config = dict(
    model='CTC audio transcriber',
    hop_length=160,
    input='log_mel',
    spec_augment=False,
    win_length=512,
    vocab_size=32,
    norm='batchnorm',
    activation='silu',
    stem='single',
    residual_init='none',
    lr=0.0015,
    batch_size=64,
    final_lr_fraction=0.01,
    weight_decay=0.1,
)
Rows from block 6, named by matrix and row number. Rows with one number belong to one channel. Each number is 128 + 32 x the weight over its row's rms, rounded and kept within 0 to 255. All counts start at 0. Numbers have three digits each. After the name is the row's rms in percent of the matrix's.
# convs0: first width-9 conv (model.blocks.6.convs.0.weight, 192x160x9), inputs 96-127, a 9 kernel for each
# convs1: second width-9 conv (model.blocks.6.convs.1.weight, 192x192x9, transposed), outputs 84-111, a 9 kernel for each
convs0.49 101:065089103096100128128151166168128057080068128128093128101128086070032062092128090128087101093128128128128128183170128106061128128128128105106128128086064128102128217163074075128128128128128128185172128128128128150128128128128099096128164166128081053069128084025092128128076128190128101079105106095128052082128081102151128167128128128128107081098128154067092090128128168128128104128092128152128154128128081151128096128128128128128128128128128128128128128181218128094128128128166128128156103128181181128152128071079128128096068090083094172248072090128128105087092084128128149128083094128174128095149155128128171128128149128128128092085148176182150158107128108104089074106088017087080128064075128128128128128128078073075094167128128128128174128128128092100128128128128104104128128128171128080096152128154157128128157091073128184168128171128128128128160171155100128128
convs0.50 102:093128128128089072106128170128128103128128089128179156163128128092128128156128178128128128128078092128128128085128128077102128128104128128091068077088095128174128128159223172080156168159128103128128150128128128128128128091065065128128128159128162164128128175128179167163128128128062080156161128157128128128128128128128172180158128098077057090183128081087093148128128056091128128128173128090128095086100128128174165128064128128128156095065089085128079046128128159108084101078128095160128160128128149103080172191158094057056128095067040128089128128128167128107149099128090104153172128078128128128088128175128079102128128128128128159128095128193128128128128128128128128157128082128128128128091128197172128050128157160128128153167128191128098106128104128166190194128128128089102047071165187128071128128128128091128128128128067128128128090128128128149148128081077096128
convs0.51 096:128102084104098128128128128162128074128101105128128128085128128181128156128153168128128128152128128128128128171095092128078059022072089165161128151154096128128092094128128128166128090128197052048081162173128128128128128128128128128128128104096094066128128128128128128128062091170128066071078128128077073064090099128128072106072128128075054069101095128230227155095079128128159094099128154128128128128090085087095053079154180104058080128160128128169184128096164181164128128128084128128128190165151128128128094101049128128128128128128084067091159128128128128128088043024128128102092064069128128128168175128157176128128147175167128082065128166176157128128128128128095128079098061149128128128102128128128102106152157128128067084100128185128178183197191183202208103128104078128128128128090088128128182184128128079128128191128128189163128128128082128092058067128128099099
convs0.52 102:128161157128128159128062072092128087087128157106099128128128161154128128128128108153128075061019011079094128167186107089128128080067128159128128090128151167149088128128128128128128160128158128172178161128128165194178128177163128151148128128128128157165152128128128128128128128128162128090128128147128161128089095128158157151128162159190156128128128128128128128128104128158128128196185175128106128163178168128128128128082061085128128128209128092078086128128128151159128128128064078103128128096128128128171128128128164128128128128128128128152068160175128103128128156158191128176164128128128128155092102128064056068099128107171194166128080097083097128128054100128128175128128128128128128128106128094128128057128128153128087056128205128095094095069087128128087128076072079096174174147093128151128128169151128128128072128158128128128177159128128101128128128128098092153
convs0.53 098:128128128149174128128128102128098102128128162197196155093056065128128128083083128097128103098128128128159128107128159191153185195128128087128128156171162128089087073060128128158155128128128128128069074128153128152128079128101106128128197214179095050079087110128128128128152128128128172162128128128155158128128128079100128128128080128128128128128128093101128128128128158128128128128170189205188087075095128128169128128128128128128128128128128067070049086193229128154128128128159181148128055052089128128173180128128181170149128128128128152128128168162128128171151128128192128128128103085128128128163128128128128128128128186128165186190202128128104128128079128150099100128128093128128128128088128150128128128103128082041095128092128128128128128128128128102128128128128128128128128128128083128128149092128128128107056065128128128128128065128128171188182128128128128128
convs0.54 107:128154128103128128091090128128128128173180128128128128147128128168157087075128128169186189176128128100100128128128149128128092089064096172128153128149103077047090169165128160128128164128101165179128102128128148193170181154193154173128052086100155128128128128128093095063098128164128180154128128128128197200150128104094090088156128128128128128128128128128128128128128128071080051174183185128096107164128128128128128093059020057073128105128157128128128091128128159128128128154128128128128128128128128159128128151128196128096067106047027047097104128128177163200188154128128160179194183128081089128094128128128128128128128159075099128128149187182055060128156152128169128128104128128128185128087128128128128204159128098104128128128184106128128128099090107128175188171105128128083104155154128128128200128128085128128128076015000000083128051046128128128128128128100128147
convs0.55 094:128160128154128128128128128128128128065128159154128177187183162086061128128128128128128164128154128157128098164161099064061091128082079128096128177128128107128128158159128128128095101128128059064083128155128128078048182171170158091094128128128183178128128128128128128128128069128170128093106169160097128169169128095089176195128172128128153177183152128162128128128128128128128128128128128103128160128177193128169190179159128128128128128079128170163128128128128128161128099089128128128128163167128101085099087128128024128128216128153175176128128152128128051038061079053128090092128159157128128050128169128128167128084078128128128128173128169128128157155128128128178128128151100128149169164107093070128128128061068092128128128174128093158198219170128104128128128060040058098215233128128128169128128128128128128104097081128128095085128128128128078128128128128128092128
convs0.56 099:104128159128094105128128098128128104128128128128092103150154128128128128103157181096128128162147128128128107165128103050043056081128164153162128128128077086064128105104100128128161128175182128128096128128102128154128128158168128128155128128085091128170165128177128156128128128128128128128128128128090082128128128128128155161128172171128128128161173174128105128157158173128153157128078091128128128128128128128089087160174173166128128099128128128128089128128128104086128128128128049069128128128105128128128128128128086081128128160181179168165101128097085096128164230233104128074053052091128170173128128100162168150170178205128128128128175162185181150096128158146156150128128128095128103128128163149183128128128128173128128128128128128181170128128085073093158043042039048128128089069085081098089128096098128128128128128177128128128128094128128128128128128156128128156
convs0.57 097:128128128166128150128128128093096108097103128160164128128092062073128128128128166128128128128128128171128128128154128107159128086128172154159159128128128128128155128128089106079070128109128128086079101128104107128128128128093094082128128128164128128128128128177128156128096095128098128128128128128128106078128128128128128149128086062082128107090101128128128128128128128128065128064033062087128128128128128187128128128128128161191158073073128128166169128128151128152094077128157128082061128128128128128128128083089128158128087128162128128151178128091128098128128169128168161128128071080091128128100086128128128180173128128100128128097128078128080128128098078095168128128096128078076082106128048087095128128128079070096096088070102155128128154128092105128128128097098098095160128150189128128163128128128128103128128153179171152101128080027128128184128128172128074128
convs0.58 094:087102098128128128128128185128128128090073128128086085097100128128156168182128128100128094062055128105128128076089128072128128095104128089102083072128128181158128170128128156166186128128068200216148102128100128155128107128128167128128128128101128128161165128128161128128158128128128128081151099080128128084087065089128165128065063099128128128128128102128128128128099128128184178105128096106101156179178155128151128128172128128128190128079046128128128128098086173153097128095095128154128128128128087128128178128128056071095092092078086128075203162128128128128128077128128128103128105128158199156077128128128128162170128128093128128128128198199204190128128128068055090176179128128102128128128128082128181128128128128128098167193150128128128093128128128128128128173198128128128067128169063054059128128172169128128128128128102085077128128128081128128100128107128128128
convs0.59 099:128128128128088128128128128070128128128075085068053045128128154128158128128128092091065092155154128128128128052078179170164106107091073071128128128160164128128128128128150172150086128128128128128085077128128128185157128128128128128128099065085128166128087086085152128128128078081079128195128128128128128079058148209202128128128128128102073089128128128088098128162182154128128128148128128128128190197186167128128105106128185188174158128100109059080151186159128128128097098128128128128128128128128128093100128173183128153128093077089090106128128128090077094092050085128128165198179099128128128128170128159106128090128128128202176128175128128128106128104128062128183191207128128085099128128149128128128128128128128105088128128152175102085088089128174128057128090128156100053081128128128195168128128165165128128128168180128128128128128106128091128079128128128128182185
convs0.60 097:066094128128108099093154170057099128128128128128128103128171158128128176168168177128084065071128076081128155106089068085128128062066099128091128128128128128128128086128128128102069128155190036036070087128104128128093104128128128128128128108081079098128128128151128162128128087086082058094128098099128103128128128128128128128052107128128128128164128168212172128128128128099128128128128128128086128128128094157159153157162128128128128128128161172128128128103092191180128128128128128128128105128128128128128159128128095077097128128128128128128072093128086128128128128128128128174162185159128128128088128174128128128128128084128111072128099128128161175044053051080128128077090091154184128169151128128128128128128099097074128103128163128170159128082128128101097128128095128128128128128128128128128187199160165128164128076074079128128052060069128128128128128128128128092
convs0.61 099:128128160168128128128079080185161160153160169105103128128128128128088128128128100128128128096104128155128128128181128168183162128128098072065103128128088095128095128162107159172128128128128107128157162128104128128128128128163128128128128128155128128128128128058102128104081076092128070087095128176069081128128105103097153156128086128181128128128102086128128100128128095100099128148128128095072085128154169104077096075100105128168162179178128077084128149128079128128128128128128128088103049062098128128128128128087090065076109159155128157128068128128128181128128128093128128090128128128128088156128092100128128090128128128128128179198128068059086043100087080086128154128128128099098128148128066085128148082094062099128128078017057077075063074128128128128128080042032047101128093128167170128128128128071128128151128128086093166157128128128128128128128128128128128076
convs0.62 103:098128128165189172128128128128177128128128128084128092128128160177164128068089128045069128128128173171156170128150128089097128160128103128100081104128128128128094206166105128155128092050041097128128128128128062128082168160203182170190159100128163186190128166128128106106177181148178216128128101128128105104105128128128128128128165128128158161161128128128160163158169168128109128159165128128128095075105108057043128172183128128106128093128170147128158153165128179128128128128099075085128128128128128164152128103128155128128128128128128089128128148174197178128128091128169128065070128128108128161076088128128128102128128088162128166128077096128109128172168128148128128164160128128100128128170154128128163103101083128128151108087128098128128128155152128128128158169128102064099128128128128103148148185156152162160128087128128128100128128091128128178210206159128128128
convs0.63 112:167149128128148128128128128178151155128128193128128128046066035035064128097128078128107128088128078087087128128128080046076128128128128180128128128128105128128128214128128110128067090128128182184170188128128128128099180149079086128171128128102128128128085110100128128128156148128128108128128128128084071128128128104128105098162191128096098087097102128128163151164161128128128128128154152128108128090088077155128152128128103105104128128153128155128128095074095128128128128128128128099092149128128169128128094104100128128093128056097128128150128128099072068106097128128161185170158103088104109103161128084068095102100104128106075084128169150149162128128128174151128101074128128128073062072108128128128128187128156128092088128128128173128128128128128128128128182171128128128216200128128092090128128128128166128128189176177218193160128128128188128128128128128093128128
convs0.64 111:176128128153179128080128182128128079091087085128128093105083091102128128128128163128152157171128128106128105128155186128155128128128099128128150172158128089111128128146155153156147148128059128073099128128128075128128128128087128085074128154128128149149128128128128105094128100093096128128099090128107163172147128128128128128098096128128128094080097100081128161128128065038128189128128150161173161103070128154128161166154091044044081088071081128128128128148097128128128079088101128098100103070128065128128128128128128083128144128151128089104128128153177225182106026036177128154159128128103162178106128163171128128128188128128128128158168157103093065082083128128128072128092128148128128128099066070128128090128128091128128128097096156128146128128150110128160128163151128128128128128128128159188197148128104084075068079128128128128108128102128128202177128079073128095
convs0.65 095:128128082066082128128155187072061091068128093057054088104088105128128085128128128128157128128153128128152182128128090098128128128128128101128128128128128168128072168128128128128080098128128153105128128103128128128128173186161128093078045081105153161128128128128128128128152128128155157160173128128088094077074042101128128128067072103128178128162128128128128128090087128128157128128093128184197173156128128128128163186128102128103162128128174181196168062075128128128157128155167169128165128099128153128128128128128128128070108128128191162174085128128164128128128128150128089094128161190214128128128086128128165166173103128101128128128128162159128128155173128128128128093128084128188213208154128100098128159155154128158170128128128128128169182170185182100090128185195183192128128128191128091108198177165128128128128166093128128172161128050128128128094128128128082128
convs0.66 103:128146128128201202174147128128128128171128095070128083128128103128160128128128128161128128128159128128128128103109128103128159128091084187153077081128089087128088096128128097097128128108102128154128128154174128128128165186128128177128099085128091081087128128178128128128128128093128128128128128128177128128128167151160128128128128128128128128128128128073084128128128128166160128157128154128128174172208193096087069061086157128171164084128078062128161174160154128168177128128128128128156101128128128163128106099087166128091128128128128075092061058128102128188194181128161168173128128128151160154092109128165128205209186128128128165128166161128128097128150128128128148128128100128091084128095106128128107128128063079128128128147155128128128128106077128128128128128128128128128070102084094150128128153128128168128128128162196171167173128128159158128128128099128156176
convs0.67 098:100093091086087128128128100128128128128128099163128128073128128128128104128094128088128128095128128157128128128128154128101100128128128128128128064066082128151128128164128128055090128087104151128128128128128128128091157157128159172156157128167189193128163128128128128101094128128128150193128158172128128065036093128128128183128128128128128128100128128128170169128155128128128128128128094128159180170128128128128170179128097128128180073107128094128162179178193072128128171173128174186162180128128093128098128128128128128128128128128105128053128101128128128094076059128128128128102066098128106128087051095054075101175207128128128084128092097128094172128163128099086128179161128155128089128100128098128099080086076090081083128106128128128179221128091128167153128128194196167128128082089128128128128128128128164165128128128058067128128085107159215177128128173128101128
convs0.68 097:065101069053101174174128128128128128151166154128128099128128088128157188128128128161128128128128152128108128128128128064039128160088128128178169128128102098059066041097128128128128102128170128169128128128128152128128154154128128169128095080092156175128072128128167170128128128094076128128128128128162128152155128091100128128175174128165155152151151067128128154128081040089128163128128128128162152189152171161128128095032080103128128128083128093128128128128088108128160128128072097086083128128128128047088149080084128157086128176128128128128102128128128094081128128100128128128128128128128084089162172085083128161128128128164128161128168201202128128128102128158205198128082103172149180128128101128079089128128128128157128128128090128151128128083065096094091176128154165215162093076128128128161193167159128128128092128081073128128128128128061088128128096087060073128
convs0.69 109:208203163128164128157152128128192188163164128057128146095155158153128128107128128074128100128128128128128128128159128081128063052025038169182179128128128128110128180128128083054054058128128164155128128101060128128167157174128128176128087128128153160157128128100096128128076087079061038128128128128128128128098104099072065079110088128166169097085128169128128148128102106128085071128128070075105128128128128180157073047045087082128128082076128153148128078128128128175128108128158155154128178174178175167128128128160128171128128128128128109089087128128095083098094128128197182182159156172128128128166128128128063031089128128128128128051101128128172184100128128162128128128128128080048104128128108128128128128105100097128128128160207071128128110089092128128161065105128159167128128128128128128128128128092128128077128152128128099088128147128095128128128128128091172187
convs0.70 107:165173157128128152162156152128128128099080128128150128163128091074094098153173160128128103058085053064128128128128169190128128128076128128091149128128089104099128152128164173128128128128152095128128128155128152128128128128177179168128128128100096128128073075128128128128093128128128128159173149158071087128128128128153128128085098128128157189178128160128128128128096076128128128128128128083095128128128128128148128128156128098062099128080128128128128092128128096128128181186160128128153128128128178165128168128128128128128128105128158180217097095086077128128128150197091070128181184152187153128089086099128082128128128128128128128128100099128128128096064128164185128128078128074128102100128128128181182128109128128108099128158128128106128128147146128128128099060077072128072057128147128128128128128128128164128128128073128104128108128157128128111104128128128128128
convs0.71 098:218219196128163171165128092128128153128128128098088128045001040095128153155128128128097128128128150168128154081128163128128182128089128097128100079090128128128154091128161166153177128128163128158128149128128128086091186182172160175128128103128128128100128128050066100158128128081024061128154169169155157157128094128179164186169166151128068097128128151092168186160128128128089087176128095128128128155128128089000061128128151128128162100128128128128053128183165172128101128128104128128128128163128128070074067074128166128128128128044094128161128128128128154092034036128128128128128094094162128128128103128128156128155164156181193194162128100128128128089128128128160159173128128128099051128128128090128128128175196128128128128151128097097128128086096128128128128128161176128128087068090128128070017083128128128128101128169128128098074128169128128128191163128159152128
convs0.72 093:128081064128158175128068030102128128128128128128128128128171180128128128155100101090063128128151170128096101128161169128128059038081099128128128128128128085088066161217157128128128081128128128089128128128128159128160128128128128128128128102078163152101101128128128094052128128062090128128156128128128128128128128103091102128010087128128128128128093103128087097128157128096053089099079071151155128094066070090081048072128128128128128128128128156128128128128184128128155128128128128128102097128128128128128156167160128128128128153128128128128046098128128128086128179164128128153128128189128089057128160128128161128128128079055067038042059128152128128102128100128160128100128128128100083128104128104103085083080094164173183163157206128091128169128162128128088051071128128128128102103128128128128128103128106128103128128128151168128160128128128128128163128176128092092
convs0.73 104:170161128096063070094128149128157195154099107092128128128128163128128128128128128152160128128128128128109100193171153128128128128108128188128128165166128128128160160128128128128128128104087128128170128128164196171128164128149200176128128082101128128151156128103073104083177128128128128128161159170092107128128170151082128128128128108128128105128105087066128128086031050094087066153128128128128128128128128128128128128106128080106095076072079090128128108128128128128104084095106091091106128128128128128100128158153097128156128128105088090071128128128128176206181128154185169128158128020057102128128055064128157128179128098128088128128128128099169169128128090080128177175206177128128128128174149157158161128081040060128168167128128099103128174148090071128128128128128128062128128128103128128128091128128128128092166151128096128076099128128097128186156128128195128128
convs0.74 106:128128128128084096128128064077066052128128149128128128028073128188183155128086051167128128085073042058058063050042020082084083076062086128078104128128104092107095066072108107128128156128128160188182163173190157128128104107128166170150079086073102128099088108128155128175128169185188169128078037047128128097128105099093128128180189178128075084128092128128128128089085084082080101128128128128128086071070128100128128166159128151177166128128173128128128128128128173192186198162128128128128128178182188151094105096128072053059128128096087075092128093088059104080058065068128176203128128091071100128128174128128128176200194169168128077082090050031049067092099073062072088061100097128165178178160098149191189128128088107087092128128128093084096128108094128128086128128128100088090128128099103128128128128091083128161128157175128094105155128128128128128128099072064128098
convs1.49 102:084128128128172211198154128128128128128103128160128128128159191179128128154159128128128128169128128128128158128128172156128088128074078152128128128128128128158128128128160128128059082128152201183128098069128158128128128128128128100186178152128093086128128173158128128100128170157128128128175191178160128128128155128159128173093073066103128128128150128104058037084095106091074073107128128128169175147128128128128172200171081128128128192180151128167169173164098128128107128128128106076077189209128128156159128099128092105128186128128128128128128128128128152128107102162128128128158166157128176175151128154128128189128092098128128128085036071128168092033089128128166157128176154096070107128128094098091096128086128168128128085078128165172128170167128086107155
convs1.50 105:103128128128128091100128128154185224173152102048067128128147060063102159128128105128086069071095098102087128128147128128128161128154102128128128128088071087128153151128158128096061128128128128128151128128128128128128194185173128128090128128163109164173176128154128128155128154151128128071083100128100128128128128058128128128086104128128092099087128128128128128159101128155146128128165176128128091128159128165154170128148183150128101170128153128128128154159101128128023056128188148081128128128098057086096128128128128176149128104152160128155168165175093106104089128162066128128128176128128128153128128160175191177128128128207215177088128155161104103128128098101168183128092128128107073006065162169128128175186183206128094106128128084128128070103128128128077
convs1.51 094:165128128128128153158159128092086128154128128128128128163128164128128128128128128128128095077094078101105160128192157152128128089128128178128128128128161128128167088078128128128128128128094128128154128062128128128103091045025047064102100128159183184198176128161161128128172174184128128128150157128091128128128099105128067051101128128097076064071128155128193176128092082100171223128128128128128105128128070157158157128128128152128128101098081091046128103128128078087155158128128076108128151128128128128171128092128158167202128095128128128128103128165128128128149166181128069078089078128128128162128102128084099102128128128128177166093128128154128099128078128128128128103128128128128128128173214184128128128154155128128128128128128193202153128167153176158157
convs1.52 101:128128160128128109057046082128128128128152128104093099128128128128097148156128128150176128128096070065066099128128128128128128180158128128128128128128128128128128104128157111128108128128128168128128128128128128128097128128128128097102128089128182128094083065102128128102160107014038128105128086100128100055029077157159128128128166173128128128104069082033063088128086074068092128209169128128184128128081085128163173167128128179198177077107128128128128166128098128128128128089090128165171128128128128161158177128128174185128128128128128128128128128128128128128128128128157128128128158165128128085128156128128104128064067128167152128128128084128128128128128128128128083128079105215177128128128128074128088057128085089151180189128128096086102128128156128104128
convs1.53 102:156128128156153128128128102128180189165128151128128128128128128128159128128128128099087096128103069128154128103090128128128128128101128128103128128052037049128105128128128128152153128173162050066100100097128105128158128128128128128128128128128128128108105128128128128128128128128089103097128128128071068128167128128054128174128128128100128154169175182128180172164151205193128128158152128088101103167128100128128070093128128193181128093128128156128103128105128128183168164128128075128157076102096128094081074128153128128150159128128188128128083128104082128128128164176061045070095128128096128128028087128185213175128128165075094067128148167163169217128128160128128128128128128151191152128128128165148128105128128075082128128165162098063076089090056064084102
convs1.54 100:165158191128092097128128128128128128128163128153128086157157128102077098128128172128083128086128128128128128128168128128128107107163128086110128128128128128128128128128150128067064128101128160185155102128097090084034183180160154158161082084128128091128169128128128153128098128128128128094065088128090092128100128128128128128105128083091102128097069093085128094090128128150128128200198166164166089077093128128176153128128074078101163128161128128082083071104128128107128150164128092128128094128152153128128099128128065055016000040094128182181159203182128154128128105128128128128128128109106095093128106074076085128128128096209190110107090056100154128128128128128128128128104128069078071128128158128128128128128128128128128088099128058078128128128158128128128
convs1.55 094:128128128128128128128165128094097128128154128182155128162206168128084104074082095128077103103093096091084099128174128128049069084077128093128128128217196167128128080083128128128097128169182128128128128128128162128166092128128171128095128128128128128128128169128128101099128096086128174183163128128088101128128128128128128128166172177128083075077128094128128182128128128128182166128153128089073128099128155128192204186159128095128128168160165128128103128128166128150128128128097101128128188128128128128128128128173184192150152128128074096128097128184162128084128128128160128128070080128128128128173128128071074157128160128161165201128159157128128157128181167128149128089104081098128128102128128089097128128167128128128086088128128097100128128128152128128128
convs1.56 099:173183128169191172128128128167180165128128128104081105128158128128159128128083098128098100128128128153128128187189171128128174183224187128128128128128128098128128128160128128128128128128165156155128092128098100108128058073128095128081128128128128128128128128100067062078097095128157166128128108128128162163128170128167128098167128105099128128128128104165128128106128128128157168128095128128128128128156152172164203193101039128128128128084128128128128107096128128103036020081128128128128128128128128101106083128128128128128128128105128151161128108102128173128128110077152128149128128128151175175128155167162152164161128128212154128164172173160166128157164128089106172165185181073084128085094090063128162128162179183159128128128128158162150128128128078128128
convs1.57 102:128087128128180187184153128048047074099170175128152163087128184191174128128083083128128128152170158128148181128128128128173175128128128128098128170180128128095128153128128096128128128128128151092071102128085062128173148169128128128128128128162100128128128109128128128165128161180151165167128128128128095073128128085102128090128086085128128128128128087156128128128155128085060128069128167128128128128128128103128183200168176184128170128128082128128170166091098128128128102070128128104128216190128080106128067070128077128128154159159128128128128128128128128128168128128128128095080062128163128128128102128128107128128099099093128097106128085128128128164128128060017038128128128159128128128128183198173167128128128172154128198190128128147128128166203193128128
convs1.58 089:128128155128128128128128128151128156191213192128128128128128128128128128128128175173128101128128128128128128128167170160185165128128128128128080091128163128175128128180168156100096128128128128128128128128128128061088128098128128128128128128128071087128128128128165128128160128128128103067081128093128128128128128128092175162086105128128128059102161128082163206180164095082128128128102082128092092128128096151128128128128128128128128093128128128128128169169202128179128128128095165177180128128128128128128128128128152128128128089099163180128169128172185128172158128175128128128182188176169171155128128128128158128128063094128164100047128128100128154128128163128087128128128128128128128128128128154128128128155128154128128128159162180128170172128128100128076
convs1.59 102:093128155172178128128089089128128128128128128128080091212128128082079078104128128099088068037092128128128128128128128151128096128179189109128160162086106128177178104128178128161128128156158092088154128128156197188215128128092128166152128165153128128128128104128128186149106128128128128175178128128128128103128152196175128128149128069056096128128160199128128128128102128172128092128068066061047128169128128180128076083128159162128100128152162154128161128163153171174128128128128128128128180147128128103105080128128173183152159128106166128128128128106078128180174095091128069087097153167128128128156128149177182157128093071128156155128128128084105156128128105067099128128156160128128128128128148128128128128128102099128172207201200105103128128128128102128090
convs1.60 094:128128154166167128128128128091090104128190161128095092128128098128128128128128128128095128128128128090104162128128128128128101096068085181153090066069061061075128107128128128128170164128128185183166178149128106128098128080082082092092104074097128154164174128128096128189128128185189154161128089074088128128128128128159160128128155128128128059062106128088085079128128128080061093128099128107128089085128128128128128128128070060019080081085128101128128128128128166128128128176168128103080148128154128094105128128128092128128128128128128152128180128128128162128128128170128076128128166128128128168128166193128128128128128093128128128128128128090062091168128128186189128092128104216214165128128128128162152212205181155128067082097128173198196193128128128128128
convs1.61 100:128128128128160194128128128128097102128128128128128128106058076128128159167128155182164128096088085128110128128089089086128168171128128181172156195200177128092086167212210164128128128099097103128169163153128128155128128128128096128054073128154128128128128072088128153128167128128154176154149128128176161128128128103101128164128128128103083128128153128033087128128128128152128068101081101102064039081128128128175128098068093080128128128094128128091100128128049128181170128128081128174128169128128104077128128176179153170128128128128128128087175128128128096128152211163085084106080128128128107128128128157128128128128128087128091128159128169128128167082097054062060076128128097128128164128128128088128175071086128128128128128128128128128128128128128128128128
convs1.62 105:089105087038050101128128153178128128107092089128128172084058105128066128128128098167162128084128069082040087157128084096128099128128156148159128128128078054078101173103080061073084091073069128128168158160128128128095189161128128128095128128128165148128112093080128128128104128094060060086128128158128145128128128093128107128086073066100088128108128151128128128128150128128128128128159128128128128128098101163128082107074086128163188128128096128128061065105128128128128128128150164128083128128128128128128209194200080156176154128104049028091128128087103092128153128128128128096103107128102087128096104077098128128128107096128128128128105069072093050128160181128128101128128128128105092088098103128128163128128128128152128085088128128128128128128128128128108
convs1.63 109:167202187128128128169182158161128128128128128147157128104153128128177187186167162128128166180128098059082095128163158128128066069072128088049077099128128148128128128166199201164128128093128182128128128128128105090054128128128128106128174164151181179157110092128128128149157128128128128128103101128128128128128128084073128128153155128105128082128128128084070066085086107128128128066128128093084097093128159164158128128128101067024073192159173128184155128091073128108128166128083066055083189162128128128128087068076072062090093128128128102081165128128101055027043065063154187200186163146155128155128103097093099107128128091128128156128092080078103128145128128128128128156128150104128095107128128088094073128128128128163170176128152231187161128128153159178228
convs1.64 111:102128100092128128128095128174186191205186155128128128061094128092128128128105128161128101087128128100128128128172187157164164128091128128128128128152158128128128105128128128184187170128128128128128128128128128128091128128128187194128128090106128128128128086128128151128128149128128083061128155161174189128128128128128128128128128128091083072128128128128086072065128105093128162155193152128027107128153128176128168151128128128128128128128128154128100128096056158093128128158101107098128174128128128128096128128174128128128090085087106128155110128152148083055128128128057098092092128163128128128128109107107128128128128128164172128093128160165170128189128128095128128128104128128128128128149157150202190156148164128058080105128128100128103094109152163128128
convs1.65 093:102128154167155128162128128095128128101082104128128195200238223151128128128128161128128173176180161128128128128172178158128128128102099172128151102056128128128128128128128128128164128128128179128128128128093070128164128128166128098039128128128181163159128160128128163165162155171198164128097128128128128128128072071128128128128128128149128128128098128128128128128164155153068067128079128128128128161128128128128170128152152128128128093128128156128128128128128128174209175128128128075128171161157151128156178164105128166163128200189128128128180195179128128149162164128078128128107083085128128163095101128128128128128128128176085128128095089128165128128128128128128128100103128203172128128128128128128128208183128073037049128155128128158159184151152128128063
convs1.66 105:128128128128128158186182162148128128128101128150128099128149128128128177156128095147128093128097096128128128230217188156152097128128128150128128128128128128161154162166077046081081091128153102128128128102128152128128101128159170160156169128087147128091092092091098128128128128080128128107128128128128088088098102128128162163103097086025036033065060079100102085083067093128128093128128128128128128128128128128128128128128190188150105128128155162174184163157128087128128175128092128128128128128077128128150172148128182128128071024018084097128128128101105153169177193128156128128174164128176128128128128128128128092128128128148128100074128128128128128157128128128128128106128128128104102093128128128128063128128075059096128173166157128101128128162128128098128
convs1.67 096:102128164182128128128164202046030035043082128099128128128128128128128087096074068128166207164128090095128159203165181188155128128128153128128152107128104076090128128107094100105128186128087157128128128128128128128128128128128092093128128128128128128128128128128128128177128090128179195180128083128128128128091128128128128160128155128128128128104128128105090079081088128128163128128128128128164128071103128228224171086078092027079128128087128128128128128128128128128128103128128128102128169172180163157128128156128128160128165153155128128128152186156092128128174175162128128186164097065128177160104128102128070090128128191128101050069075089128128128128155128128128128128128156128128128092092101128087128128128103097065075128128128128128128128128128087095128
convs1.68 100:095128096106128128128128162077075051077128178180128128176173161102081128104069094152128128152128128128128128194215165128063070128128128077070128128128096105082128128128101156151128128176128128128128128154128104065128189128157128161189128063064166128128128081092097080078128128068128128107128099160157128163128128093152155128168158128128151128093082128128128128105128128128128081128088128128128098128161196066128128128128149128128165128105128128128128128128128155152128155128128161128128128128178104060086161128128128128074038083128089128158151128128062093171128128128148128096072102103094080093166153174103128128128128185150128128128128152149173128086128090078128161128193157105128164128154128128128103106105159128153128098106102046046065036058071083057064
convs1.69 110:209188195168128154128128128150128128150177152128128128128106128128107128149185168147166128128179128103103128109128128128128081085094099154128128128101128128128128145128128128153156128128128103128103059045053071128128128128088081098128107094128155162155165092066054063052154163128128128086128128128105111128128128128128128128128128128099067109128128105080092128086097090098128076128128128128128128072062128095128128128128128087128149128128128128128105068128128128128088154190128065103168168128128168128128128128128176128128104083128163154128128128128148128172150176198180157128102128128128128095069072096099128097128128128212157161128128128128154128154128128188184209182128111087128128128110128102089128128149128128128128128105087196192128128128128171207228
convs1.70 094:128128128128184167212151174098095098095128177128128128128166166128094098062101128080052147166151128073128200105128128128128090072066072099128092069090128165167165156167184128183206128128128084104128128128105128107128128128128128128128101128168058097128128128103096128128098097151128128128101128128128082082128128105128170168128082128151161128088128128128074094128128163155167179158128171159128093128128128128086128197167128092128099128128171180169151128128128158128168159128128128128128084091128128128128128128128068059128194170105128128128128092090128164128128128128096060080128159128128128166128128128128128171166173128088104128128085042043077068128128128128128087047070128128128128087046091104128128162128128128151128090057029128128128128128087128128128
convs1.71 095:128128128060047085128128128128154159128128128087088128170159191128128128186194176092128128128128128078076076128128128128196201158150128163159161199214161128128104184128128162128128086086102165128157082128128128128128169175128154128166128128128128128160150157128099092088128128128128102128128160128128128101128128073093064073095093107128128128094128128128128128168128128094128128128128101128128128128128128128184184159182190128103097128087100128165128158128128128102128128160160158093128163152148128128177186128128128151151128181128069067128128128128161128163128066128169128128128128095061078149189128128161191192128086066128215194128128128154128089194128100105128128157128154161128128102101070128163128053079094104128077128171162088128077101038073105055106
convs1.72 097:081074078077057079128100089176166128165151128128128178128179177128128166208167167128128128128079108128128161128157172170096128099100128128128128128107128128100128159128153160128128101128073190128128165128128128128048128128128128128128174158128128101128163166128128128155103128103108149128151161161128128162128082020050076128161189128128077086128128166128128082091104086058065037184186128095128095098077063128128128128128128100101128128128128128091076045067128176146170154099052010056086148090091077092128163166154128159128157163162102108128128128128128128128128128128128054077128106077066083098027076066085128161128128128128128156128066072071101128165169155128128128128128032128128128128165160147153162128128128128128128100097128128128162128128128128128128
convs1.73 103:128128128128128128103097081128152128128105087058107128128128128128128159152128101149069063078128128128155175128106128128128153183185128100103079099102088094128181128128128099100128128083080128128183128060128128128128108100108094110148128128166128128108093128128128128209099128180185163128128102128128128128083085092104128128173161128089078080128128128128128128069074101128128164128128128128098084099128171128161188128089086080078128107074089069081088128128168157166128071128166128100098128150128170166128128090105154128128128128128128128128128128049055071128096128128044074080087081079055098107081128128128128128128069092205196128081071074104154169165163128128128106103128158109128128160128154128158162128128128128096069083100103128128156128092088128180203
convs1.74 102:081099100128128128128154128128128128152104088128128128128128128128128128089104128094152182173128128128102128107075063052057079082105182152128128128128128128128128128198184193128128128128128128128092071099128128128045128170128128128128128128064099128079128104128128128128106128161128155128103128128059069128128154128057067068128168188189148128128180191128128128128128128128128128046079128128128076088090128162158128087064058068069128168128128128159128128087062092079128101128128128086083078128128180192191154163128094128104076108128096088098128128128128128128105105128128148172186154105128128128155128128128187196128128128163158152169128128106128128128059031030104128128128128128128128128093160158128128128149128100085128164166152159128099077064074100154128